Rows from block 2 of the text decoder of a small encoder-decoder audio transcriber, named by matrix and row number. Rows with one number belong to one neuron. Each number is 500 + 40 x the weight over its row's rms, rounded and kept within 0 to 999. All counts start at 0. Numbers have three digits each.
After each neuron's rows are labels from the 100 texts, of 14976, where the neuron reaches its highest value: "fires on" is the input token at the peak. Only what is clearly more common there than usual is listed. The data: read English sentences (LibriTTS-R).
# fc1: MLP up (decoder.blocks.2.mlp.fc1.weight, 768x128), inputs 64-127
# fc2: MLP down (decoder.blocks.2.mlp.fc2.weight, 128x768, transposed), outputs 64-127

fc1.615:405512486501499407466472417425481463457509454402529442430542467524492539491509461484534567503515469502541497481438536496532505513509552503569612479524517489506486506517485474544515496441472502
fc2.615:478520554439495578462470572514468562498511558414495494479493506472443545494541499496478492539421509548522640499521472511483489564481509532465438518460478465544544476505466456523552455450464458
fires on: "for"; "the"; "there"; "a"

fc1.193:525516518532448550543422583516513463522442547474517540500447491511506519413506532530561548478508482540573523506514466566539474508544539478486524546517465554478475507513524492510527539469458508
fc2.193:513414549492580504515504522502446433496497504490434494481488492445555545473545534456588459486494507499514560515445520530475516560546487436543457496408500463456507486488493551462427587464571497
fires on: "by"; "is"; "well"; "on"

fc1.119:528463513537498527529557488464556566480467516505531479451470496444515538479495493493487512491512539456561434432478468501602518499554500562586392492556469432497454499579542431490490525551520494
fc2.119:496462494507498469548509488516480499508484528437554523508480557478445561541555428512508508513561489479476490382489483467524439546471487547462550473473529456452541498552443474494586508447482448
fires on: "i"; "time"

fc1.275:422532447529536500457530512495548495466544489499455540569508478474488497454503455525518501463505496413522554425482511496567583483480509475568460524463509441468511463475562477514576538473573430
fc2.275:495519504479500501523520483439487491543424494533487482475458538503606514452500512482465383458478587569535553493480469488497497452541514401482483523530501439507518465474457570541520486522527518
fires on: "in"; "still"

fc1.9:526457502550527518500523469567479469531570475551526485533486520511508446577517449418549507520486430431506528486563496538454544554495463516511448408526467450482467576484488553526566528565462502
fc2.9:472492517456496456479576546530524496519516476556475545512573495496493533400489470490526473488551545566494525472490485508524521518446489504467477407455512532520494534532516508470468577516562479
fires on: "their"; "any"

fc1.307:496413445546547535563544552607531520547529596499466493514463451529442473478532406520522510501528486493515474473515511528477486510485547455492502485454569426533546431500451536523440483496420532
fc2.307:444468553462466560524521528591529555520555476498466487519531576466550524504550560508537476480513497468438525469493523535484489472536381436564508484493539496497421538497452474473426488476521540
fires on: "by"; "god"; "like"

fc1.547:557495474449467487505490517576431484461480473552514479464516434436517473556465484434415482490467432493474488506551510485559545481530584467507489481566580607511466561539520462444536488482466484
fc2.547:481563420485533479519503499432498492474521537491539605545470491523475464552514446469474503442532452522464550478536485497438518501433557568411474414488496500518537476536425480493468557479518461
fires on: "their"

fc1.106:535519507521468432484462467479513483516520546518529450521492544438559484568497466480487458512511445551538528513537489509518475523498484523533515531438492479475431510429517484359417546464495468
fc2.106:484517461455463496552544485550484521420445484526436453538435506500551500459485415518509469462488493464538485513510433517536498545451531493577535521484517506498507508462483426493433483511530526
fires on: "side"; "added"; "cried"

fc1.110:545512516483541496432531477437488544515457483431515524427482526522449461487509451467580474536529466470527502566572525507534518501465541529607463498562457460456518499517449536537528468453508430
fc2.110:500467473455526470500472470492502526460501504439511554533458499482505549472508531499491482503489465480581493477549508489516534495465570537530488508488444511477535509463607512506512412521567533
fires on: "both"; "very"

fc1.50:490530510525411571508469521525504530426466483426504526525479524463500508517500571534458453525490508465536530435561513481547487524520533460571511521577481468470431450454514554511514491454466512
fc2.50:485541449408516525448437470447526492457427535506526508548492468567528535552511524482486454444552507471468497488516553500500482597447481490453495479427473512503486570473477495519472476492515475
fires on: "in"; "the"; "we"

fc1.411:520519441555425461565490511575536478539462510500523546493519487585460539530529522524414460529500490411597496506479481532524493547479455463582456560503465502535422416468492468481474508516494480
fc2.411:484492510481517464497526526554527449528445520519569474475540497536412551468566533502423471506552523484530534410491507518447496583535532497484491483495466558498514463534475459445522532457401527
fires on: "he"; "said"; "aunt"

fc1.718:443452533502512446524518509534477411432574483478454426462483441523538512519553472467474469537515501516531484467494449481514555603463541482499531472487463557472447525529496529532454485529487514
fc2.718:498486538423595505540560438486559458487539417467481522518470521498532523446462520445499540567515513448571527415536546477517450482450564553487510539528479521534550490579426445508455434554480500
fires on: "did"

fc1.451:515475511457489453454481491475526511508434519523473456477524476501511524496503485509527491534533462560519555520438549491537539487484511435536467518426463553484480567528450525555595550628491528
fc2.451:512547400486429507457417440533505513522552514462435507473485525532540418405516519576482486543513462502470520460526509517492471559518499445505493536521496484476512540571499521471531420521545458
fires on: "one"; "matter"

fc1.333:457524505485512503439521521497498470480431507469460502539472571447536494537536522583498497550465503567494477490532558420547473493457475470493531455517553469504521413496482491569496487466498484
fc2.333:441474530453533561485515549419543513536563416491541490505557513505570562477516442450421536461425495478525438528532509510515517484513550515494469444533434501465500474489506557483505506577568530
fires on: "know"; "are"; "way"; "my"

fc1.81:517566502432526542528473515545551473530497530533462480531472566436453460421537429513455495566503473571436456503489511476492478585548468574518502502530564504546469600550452484549494459437548450
fc2.81:501540489478562521547449486548502541508495478524547545458558457567434372520502488485452455450517518498501449462474544498472507519474513503455417490510461453468511471556467527506512546492460522
fires on: "most"; "great"; "our"; "he"

fc1.335:465538522549540576469480555535499569551519463562513415507482506423491420515496591505491546501468463518433441486493568448498493527451538539475462498476428510515478549498519550478511472444507518
fc2.335:526458509525478480446516535496581419500540510551506503473526498488608469470506491476513516520483510471566549527558547584521456513486491442470484481522515471503486533427553486533498499441477521
fires on: "<end>"

fc1.519:544546554462565492486531485493529532589463470520500468496440473457461579541506432505493578448545514452554385477482485525453473513466590507468541490489569546490533479510529555502518518466508542
fc2.519:522488511501536514520498587542554427541429519505535405491496515514443478494466497522500566491406478494531450481504459507518486553505498469464485490489465484572547458553517527480405519511527434
fires on: "and"; "of"

fc1.677:525491503523559500538581463517464558506493537526517474527455459507410511456507459462517457450502569490515519581514498503561459521530496479495521489419468465437622553485479520516467515517528477
fc2.677:550495495496515498502495549524524554487498536468494439533553516509453474503550527477440490510444458532469464466490453471546492498493569499480556525479579483574481482437532537505520509543507406
fires on: "her"; "from"; "for"; "no"

fc1.636:484486520501497519544565546474566522430523448461539474499535504505443522505539513448518512538521490526499603512482515451587499416466526460523486462594484535523504502547422494467467530486424457
fc2.636:471529460509531523530532591478535448512485506536600466503590464509442477475470468483495553530448392439537582529458549603530466442533458426465508518511454506495560454530552488469510578529475507
fires on: "in"; "to"

fc1.397:510456470490453512524541535428469489485493556526502540567520477442444498481510484469523518559529452544449486514589551560525485599519581478487505492532546525486481526483503498519508532488471552
fc2.397:531481532485530422501504544512469579534476498458418543454518522541536556527507521599545510541455575426527441486475503539439481448475442451501515510499493447477464379470515485549447523504522508
fires on: "by"; "is"; "they"; "have"

fc1.660:483541558464570484562434503498462451479472538564539502480522466490495589442486506480523513466506603506479534525510465589487516539580432557582481499530451494520424516536483495499474551493447477
fc2.660:494443557522569471477421509509509544528599509491480484516506478403526512432561523563502554463549514463520462478460491456525484518498465537429453491488557463468518515526602491480509566502470506
fires on: "wish"; "first"; "much"

fc1.376:508561539561541516531524526454465510558498481529542515495418504560457541540460461480519531512437528491483524508515530494492525519497503510525491453468474511523495525448530455522480447464502498
fc2.376:505519527493449559507528548520468509532468600549504504509580460531495500530491510526513494448436546517510500495501495488526545513487501496558438470448518435525478492521565561487495468481499446
fires on: "and"; "any"

fc1.269:536515588528557499519519480569513451502509534490548441576495520533457502458586418511463544553521477433466489541394483479494447502536520531528574573459454557482503478513525499487489582417474512
fc2.269:431464469517568525506530434585469468544531489514468571512465486450483536422435562523524477471494505510500577493507461483445515576523421522444453458537496434521457527502524461544531569482564446
fires on: "an"; "the"

fc1.276:517563420514554506535598548494487571535405506467455530544482516470458444471533486509423491468505440531494552477475475483432547485505498493496509504583511548446470517536509473472482561493504516
fc2.276:560526517552512495483530528522457449541504531460542509560562480461496493525426506493534439512553467537491394479490507472462514463444491488502482531536547489523549486485483524459463568476531528
fires on: "old"; "few"; "he"; "two"

fc1.36:516499572505576525450476488413515543509510550503504504515507480464487455587523463511482520622553546512484476495488501554497581534504528526467483471526478518557487479495464431421493500498494482
fc2.36:567528495454486525525447587479451484447460449500500552532555511578493494509546485460536484528502499474491513437536394522422531494542407498510489407485466466514507493492546533570450525464543512
fires on: "of"; "is"

fc1.481:535482465471497491538535506478546481457491481533454470515558424521538468487479529528451475492491504470484558520568531462566535497486495505604571504507437436609445472520507527465551483460473414
fc2.481:529566492439486522512536467447512453532501539530523479555445562450431510556479474495463617533548539502449479496534534490443479520480476541509499502494484495490521537416444477537489458542536449
fires on: "man"; "not"; "once"

fc1.189:512462473484485499456571457497516415464471525486565485541536586520482453449565502593482500515546463504508593421558490557530463572534439478446522545557508532500442446526501468468496499478465451
fc2.189:535469407498450537468510432526522434461464539536517473511469534543482477500574524606374486563423494481541514539458474512513491464476496488422462525490436484531477492470506468486520465538480458
fires on: "an"; "sir"

fc1.257:508537476539525494547502547586453540549481525470527488594450480455481389554515489514494555537526422560477486489506504575477434502517500507482485523518495535448492542453520467511528583427478507
fc2.257:484504508471419490482459531546484526491497531542532487478520524514474530484530556466497480515479488539575483489530558491509486437527470496517540504516515461550494491427466552453463463534480443
fires on: "said"; "indeed"; "in"

fc1.412:527489567535520515582456477497443406515504508554592431554508453477507575525505514437444489491534492478465411510465563425494455526484579461596553598489428475534469521540499447504464505541526523
fc2.412:446518444543511535516558509494530439554565456453525502442516509501537521509447462508443554473514519414512485493479415516481521488465501482440497490554471446545446562591514492464552496451512465
fires on: "he"

fc1.548:546472511524475537498537511497467533502452505501526513493540513550476491504467498541532568427468493488547436560480533534553551472509580570472469465468535518462558433480404439520485482466529515
fc2.548:453558473463599472500515503528542588552482589573520484517532484523493497446512438564471472509554589511481536498473471491440514465530497444514543470462438501476525524536431488566527433490451469
fires on: "one"; "worth"

fc1.78:510522470511516494445491476518492501451491454530472473541495515423482547545550495493597496519457488529547550526465600466451501511519425477463490512505446542507482528481422489574458545501506450
fc2.78:508554554475427470433488486492491542526546428475489484476493500545488482565501464543507529502435602511474497536455528495554493516476539460477561506393604569504570433467542494478488467534537452
fires on: "of"; "from"

fc1.350:472476504451512482576499466457495446418500509523547467489499495519490419497534454488417529509485426525486524586457492435461501523523525463492489520546531523484445565475458496515477436429517557
fc2.350:541459496573549574427453515475500442452510443448486490437493506523523533515454421468551530486552506530480497487496392538476508532504617475522518543473550552546462500517509496492498451495535492
fires on: "and"; "moment"

fc1.227:500472487509589517431521513482497485513456460460491562412483512454425482609463509510548534577557500500466508492412558459518544505560546479476467487561575492539528482542513486540468477493487507
fc2.227:483539563519598516482376508471491480497502568487508519460510496542529479491533474488499374505481512501506469497469433589493522487521491547471412511516402533556517515493448523500429458454486533
fires on: "very"; "by"; "miss"

fc1.697:542468495471528541522482492488528527493489492524452508465443544481498518484534427517459520492499512399474413551474584501580494517601503530489568521519495534475494615422455555525511481452518559
fc2.697:472458460495454489464504510547538537528446495419471434444501469467501498524483488522515426489498466483541456554496529509532558464522450529543521507518499467453489505452493486552501451551548474
fires on: "most"; "our"

fc1.475:540481508401456500506434480461498593512427556503549451498476462493438500511594519488530538496485510541532504490487515490508448542436476513472516441454526461457480516479534426529521542478554512
fc2.475:523519474501485482518458460555545570545539496498491437416443450509473521465558551468470526484576481547560527570568506546522436510438482446427511476473538472550493462485422516555470543512546565
fires on: "i"

fc1.369:505499503480540479635478521538485477432487463563506479529463559571489563509426461475471546589535457512532411549523517520505472496502456515502572449503511475472467455532455493456514568502501507
fc2.369:509478491504564469538512466572516454416526450447463518503461503500468536532558411490496508439522511439563482503515489535501502499457507496505506531433584506451493499545545570463502571555536533
fires on: "wish"; "old"; "glad"

fc1.230:510576512522523555523514506559521549508514527562517544442557512455493456479559496447486499583455483511557407495488502553462444423538390471493540454479455506513512474454457501514523581543492524
fc2.230:498487477489543627542472472534482560512454501515507487534462541489492443484503501532486559503513532456478415472511483525498498489543457404497528473387496555501515496547510447555517485476470544
fires on: "old"

fc1.93:511539491487543527516458441466519584544535461537502494499488483515479599536523474497547555560531534475450458522550502468410491469508526537429523543521416468506506532507483508497533539501484490
fc2.93:521535489453521557484360556472518501465500535556469471483503546497527538486485507459452583466442461494525430580512533543552427500401502473444480504439417511460499535521509508469475482494444466
fires on: "just"; "eagerly"

fc1.48:511478523487511473513560497481476465441484531581571462483567475486508491481512486507475480483445457528510503459514504511497523445546521515469500547511507540501468559551445476501450527501525499
fc2.48:524529482527421417505495504496497518548560440506571432454468565448510514513518533521512521502474522429512507544557524525539429533462470417493499449568553512548444501458536527495500461479595533
fires on: "he"; "who"; "was"

fc1.283:539476517527465423505503466500495477499458483622442531447511508497564469514573521493516499545461585480491487424418474511536581479483570491507497497507528526467580499505544480528539408458494501
fc2.283:459522548445479478480501525494517488478499506523457512512483571449495504550457463485495503479622517533511539561517470531527523467526531549545544435468486512513534474556499511558418515558497504
fires on: "of"; "about"; "those"

fc1.186:495506483443459605505412439446437486564494533473462510487484532549522481458488546504507528504433504537484510504637449461506503498493511531582523484521465506516411486512456466513529530527534511
fc2.186:515539513477465434531562555475518519476482497455535517445532464518434467478517483547494447489483492429511481527528430471406472518489481490421563532453504510424528514531515518541509440543513472
fires on: "he"; "i"

fc1.676:522589571498470529561483512497568497539537544460487529517502461510461441542467496458501530463473513489490552386510467462497485525517493463546453576457491480531460479452537541481563505501505520
fc2.676:588494537465467506535489553430470539417540467546515563452494474528437511480459495497519508500529532512431526464497487451589490457505488526554475489464495451463574571483531529466465449582473504
fires on: "he"; "see"; "we"

fc1.351:499533601440528552514491530476563485539407507557539506507566457480482486481474482462548520521543536562462468482391469471548467503485483535497554563457476542503497510531448525606497518509482414
fc2.351:471552480475477557516551541506390482526546524475530536502496515510455462512504523519537455489515469489489517500484445515518482531493433484529442466531461409488570452484543452517424599493531521
fires on: "very"; "as"; "most"; "a"

fc1.52:443512481560481526544519553548569543436458450474496510517460526466498439490461467465444566468456442561575438465444486526471439449534494514501524507519545492467481508543474477485583522416539532
fc2.52:491442502529471476572457499484534439502523400574509546536459473494573494548513474451474474414556520511563495483576499473387465470443536455456427502477479510557499517511465567486544513500481535
fires on: "old"; "don't"

fc1.296:460507500507424543535475478514458521478444475360510503519423431429523521532503514495423485530522454473536520524509501525485484524517477498519496544451516518524500476481495525555552586493540376
fc2.296:486485453501378455489489469461506489544493510452478486499566474538549447469554504501493539478506535448541497508491518503545467506503441430441420499493554538475518586518548461505557537478487497
fires on: "he"; "shall"; "don't"; "papa"

fc1.647:439608578511474489480545497474449549438483514481481472494546486458551442529483499494556522481537497512601485527432453521457569419497529488517484543499455430480441483531581495469442525508465492
fc2.647:448506506432538474487486506516494468515579450473435524542498518474488461496484540453520501524471527475484567513470477496540540550521505546539466445579517498468535544582442459463536483478538481
fires on: "but"

fc1.435:485491468530488425484499477479465519403539452533495478514505402430522539490577474507464513531404494488537496516453516492546522473480456509504485487449488532414516565534557429530443536501483616
fc2.435:529528422485469463479492520516521529495499520526488453504442545439492491426540509554497502495519567516494503519561527485479576491511448524539560463507474499510620452504503599506500545588575520
fires on: "for"; "of"; "have"

fc1.648:492464486508486529488528430488470445519482551537446545489521450547500495493511465589568464492483480474583512520501560466475513478527497424445494439545438532524463470443509458537484504591452494
fc2.648:475501535522598477480493501445400529442453485516464543458488514461542515581570593481455529497448508554553562469529544504506474557487546486489480489479537491548550472543489430550474528496515484
fires on: "know"; "tired"; "though"; "last"

fc1.400:491428507496442558518576524535426499509496545503521527432476475531484508458557488491499465514568568475497539555526537495493577526482558437521519432503489457479474522483436450482497550428484464
fc2.400:529513516468543488456495534587464472495466458438482555524522530547481450510588489514483501528462470484523484464458503487552484547570535432449492566505457507476462568526518560404467483543459574
fires on: "but"; "had"

fc1.586:553520451538477558467476505567531510506541524519576484445556538525549456481433456483502493502465412513511509429515520481476481479523471521447543473517465490460481431503510446425592480535529548
fc2.586:510506441511479533516555474457539531469527456424559491539525562525567466520505469549509433467488488520594459628486440487487502472451549500492571462522514576505516534436554485465420485509465496
fires on: "just"

fc1.107:452565516556484517473507469547432484480530495587563502532498478521530453529509455427461584521546440543546545494494507531469474532531438491460526508442469496504468459465468507496516546503553484
fc2.107:526496493518489522457550444519404432531507505465453522518493494535536454534471499462516498559515479493532582491479495496503523465512477497464482559458405513490498532438508485485493529465417548
fires on: "<end>"; "as"; "for"

fc1.678:496546484546487513523519544547561493423505541519475501545571399467417445470455486596522505508459516470539550471532541475550558497539511508489488447547439459489471500486589485458455564404521472
fc2.678:534547431512453627506488537427466506474457532477477491456522517468419476428443444517501492513488508499528594527580452501459458511500438507520487468519469580472544529498489477553544453504517546
fires on: "<end>"

fc1.208:474466474470546503530529534577479539544515509540490493527541490518521453509517437534463451516558471547508500526477531554440472600449549518560515525506459444440502571495455519486454506439440496
fc2.208:443511524436437516523546503516532518516501495436510522539497533585511486546527551466477535470524521478430483509511505483509424504432505533572456477547477462538570491464547481508432546487480545
fires on: "said"; "answered"

fc1.3:522490535486468450507542500551549487428476531430493472457497452482500470434486470550582490490467492481532494542480478455513484532583543542432539582442513517545489485477501511429494512479525533
fc2.3:533489512470485476522531483514536615514571551514446500497541518484575470403520469548436484428467501528443480540524445529582473570503448513484427442487421496497527536471487510489495501472496491
fires on: "by"; "before"

fc1.288:453499637490501499552531520517532471505478510498473496602488551479455498534584505461471546505499463514431540500558495505530507492487504567492500499493499554496503525496487428413521548567464436
fc2.288:491493521487525564595416494479475457546447513523503549463520532475468498490485542503524479560498457528500514534503517478520529482507406490433479527457497543518510516466523495406498417549533459
fires on: "wish"

fc1.266:552512581410461531494510535431523521508544501516437516525541578536563518464505458540459514524468491550530422447442431475465476545541434514494580483515606527523498521502424513466531473485564467
fc2.266:505537475533496524501429542464499621454513475555442547554497555512497502515479520481489439508449527461442476506577505502471492464532460508489495469511479479522504551514505415513485459506553519
fires on: "and"; "whole"; "early"; "are"

fc1.293:515426515505543517409456385451571487511436488513493415515546529495505541492526541441509513418474451520488497474487461473569487498497513547528497534489533456485445503449599429540439550522464503
fc2.293:480526524571537569512447597517422534415423521551490500500562500476516608504449544431471432455481503502454538526508507525536533482535469458487456525526485567499511525527443505531474461586550580
fires on: "her"; "you"

fc1.181:461456482458479555525541486530506473526417548553554479549491613514496467521445413519546534541545474528512461548549548509546485462472590485468450555437530504481509488518562507527442494458503462
fc2.181:449463507523415467422506510486458500508477520496483467452519508459525486499550498532563481460462643490433494509555480573464483482486467508431460510487531462494555458481458563487539469542455520
fires on: "by"; "among"; "behind"; "all"

fc1.610:543495529539577498443547446523488553486392481458465511485473512461465542504509546490485511592580585450472480509482473478537542510543547527506513478523516434516572565489475516603482491443468508
fc2.610:484495541572553499495490470498500428507547501439525549474517507429389522485498431508494489545511484478529475498450467507473451414466465559507430563509509461453449468515516518505499534547540482
fires on: "very"

fc1.572:471488539522466506607521455452517539524513523487500496453522501475450413488545495514520513461567539499506527485491523426496496514582539507530566496501507484476407423478536509477546480436518488
fc2.572:480503468511525556420447441509480527504485460436518494531461515608482527490494530437474518575509500497496541457510518411504460518461487536519488521503523490492552488521536455499489418486563476
fires on: "hard"; "again"; "an"

fc1.162:448522463487505522503491497440412494407435498433486531484475521524509501482456495539508497477548518568547484425529518522507516579480433523569472485524463492497469521498519427457510497487589458
fc2.162:451498508494437496425496488489497538452482555481520459483513498475536436483485484441462532458487443448553478444472459543508435458523436457434520534475618537488455522461523365479535478553518489
fires on: "i"; "do"; "some"; "are"

fc1.534:438521491503506502568539487492481543458512501483530468480492493491580605541496444498446503420497526520517519461467487458519459440539491549518525392483452539468517453447512514518543487520533485
fc2.534:460503530489493433520492515545524550443546418591502483531504518559518502527569518472442422518448470524481511456445503505536520472566559567491498509494512507470494461517470495449459537456439516
fires on: "just"; "cruel"; "guilty"

fc1.92:437490575490427513465438585506506515445508484470501442474497555512487493477490519452533548465489512438523548471603510498485562535535569549551455481473401478520503510465510448533437490498544425
fc2.92:459438480503484495481444596576513528493513519489510493509515530513467495530488567522534475515493452527530517423484482613449448483526499524480451542543439474559549484456490498530528507517502514
fires on: "in"; "to"

fc1.766:551484475508409540510467397460433506506508559489494504533526511575531529493549497482572512560550553510522507445554507565529483478510587470477414453502505552454441547508520506471501506445494543
fc2.766:521501517548426552472485507517487479474508459461461586522514440489501499489540480488499464443543504436536481426448594510559460541469509524555481496485453468435426483521507484483499555488532464
fires on: "i"; "but"

fc1.345:380512444531523561490473482453541545492486521503520491492470517466555505422489510489519442505511460501515467481470574537556468488401471582479531531494530568479432471515541520535455474546470458
fc2.345:481562426462507538462508463532505489506568526510441499508449421537526419554465556546541500491489528476450487490517499473472513428534440496491478475437445437537438425471497534557515512524493535
fires on: "most"; "matter"; "should"; "would"

fc1.86:495485502572505422492576553533580492543567437537496504494494502449468539526533486538534541500505533452513465524429516535511439508474506497508554553477514496561504509541499511511531490494505538
fc2.86:501498444495523529523545523507531454573507582530434490487460526498540519443503465502514487490523495571483440514538552490446508573535491481478494509459504482599491461528496447518479509558443372
fires on: "very"

fc1.568:561453477450500517568459496454466550508503525425499598498519504526478389519510467484485495536534440435533514581451477498560566520522530539492564494506529510526476503557517486455478488517595458
fc2.568:482476458508454495533531466438520437482482484504482452593572446513486429540521510458450462547533534543525503509546555511536553468480526499529527511448437515404516576536530430542514394520535512
fires on: "just"; "it's"; "once"

fc1.202:549505519501512470410488442572581522593463530553496440463540472521402463477535496493465471475456518517505540522500503486593486513493528440569512403510492488553516432548491504423515440476479434
fc2.202:460490520529511430518492521553462529512521533496512573478579417389511525547502465544503481480513459534543472442555553506536489503516413430446560499461484499472505517509604501533511529494570546
fires on: "her"; "came"; "two"

fc1.64:495492514517538460481474449416527527497470474599531463485524506424590509503559520525534613437458494532575543455469499513465402489483524490504502482562496457494440493489524518463424497520493497
fc2.64:561482524472556492489562445485494494442491528545487604532546458552465520504518472413467565510460504481513521537488456470489468484479537512534475541493450525535484519393498496531444422528499454
fires on: "did"; "young"; "eat"

fc1.292:518495513506500527507561495530489436481505483451545471490516481512497487495588524487520490521495476575499528504514474501455497409457439541523480500469541497451425570458542595517517514468485468
fc2.292:524529488420446472472547477475445532487439477425476507533542515564425488469578481454519476538540520476492505519528458485430472518486495484521480443520513467556567543545507587534539453497488468
fires on: "an"; "together"

fc1.518:458471566526519492496510512492454547461453506466503481552547487549403508438528468462571419470520537496534517542506571525515472476489498575468473549486451536486490440515496512506486558518479495
fc2.518:439497452534570491502545467504476501534517479540463481529422495559489519499475503528454489560596472523526493475539568491458534531438486514453478478507475421532453525520527466470526517491500473
fires on: "but"; "for"; "mr"; "nor"

fc1.299:501511518459532521466519433542501442491548550534431509517507511518451392496480564468621525442481459478489528508498569425465507509407556553532532431564421420517441485446474489517524497486502496
fc2.299:506522430569443553490474435519437488514503503504469458478412452554448508450466512533511489473516590565531551498540435512422461567515487512466503518573514557523501522501525503456496423533489426
fires on: "but"; "last"; "and"

fc1.640:452525480485448477575526487519516478478481514490512531601506505434454436517533507455515452563635518481440568525540540486463542535519546489531419463558522483497474528471467474517562526457494463
fc2.640:512541535503437484530484509489489525459489485444466446505517547402480467491450451394452512474436491485522492481519486559462519618497504536473485485446436513470494578476551571436510540469550569
fires on: "in"; "up"; "joined"

fc1.66:507551485468469527550569513542560473512513479540497552472434515503507515539563518526503461599442576514483447444500557479460494496534532540456509449488543509525560491549580523551507519471480480
fc2.66:559624508539566517573551500491462516517476509550501538554483551492522517462452487497574438421450516435517528554460545553507477526513450540531479481435502434492488562541448550428572501564473459
fires on: "very"; "far"

fc1.159:502542453503537503552474446529517477443447487461535501447424549493478550560535464440502547534523549500466487494473498495453476530513469561549494511486448528450552518502511561514451461482583519
fc2.159:436537402448526494567436481442477476576451499499432547542462499532471490524487473521453509482599445516449448506543409441547507481479453506470499523442473578465514492452514469433496565540481512
fires on: "both"

fc1.343:493517507541463521566572420467527508489449451496440529509588434529460443545527527478577465492467477522511492451475508516526486470503472492488496431463432470544459520481481557535466515464523501
fc2.343:528545462482498504491511471466492470523502565362471523502500486473478522567530492493523480504526520427488488495444502513474486443512544409423460482489532519529518562469470514535450460558508452
fires on: "of"; "that"

fc1.305:468536541470542429561481508454478511520428442524516484459585430526484562460510416507491506575493431537465544440520484483497548509471527450465528498517447491582499476473467417548508516442482510
fc2.305:495486415434563442462515422518446520537514473568542438451457487500533501434456500492467522543485473552540531531546471513458471482546501491481475522535481536572480539485558453474461474449490511
fires on: "her"; "to"; "he"; "into"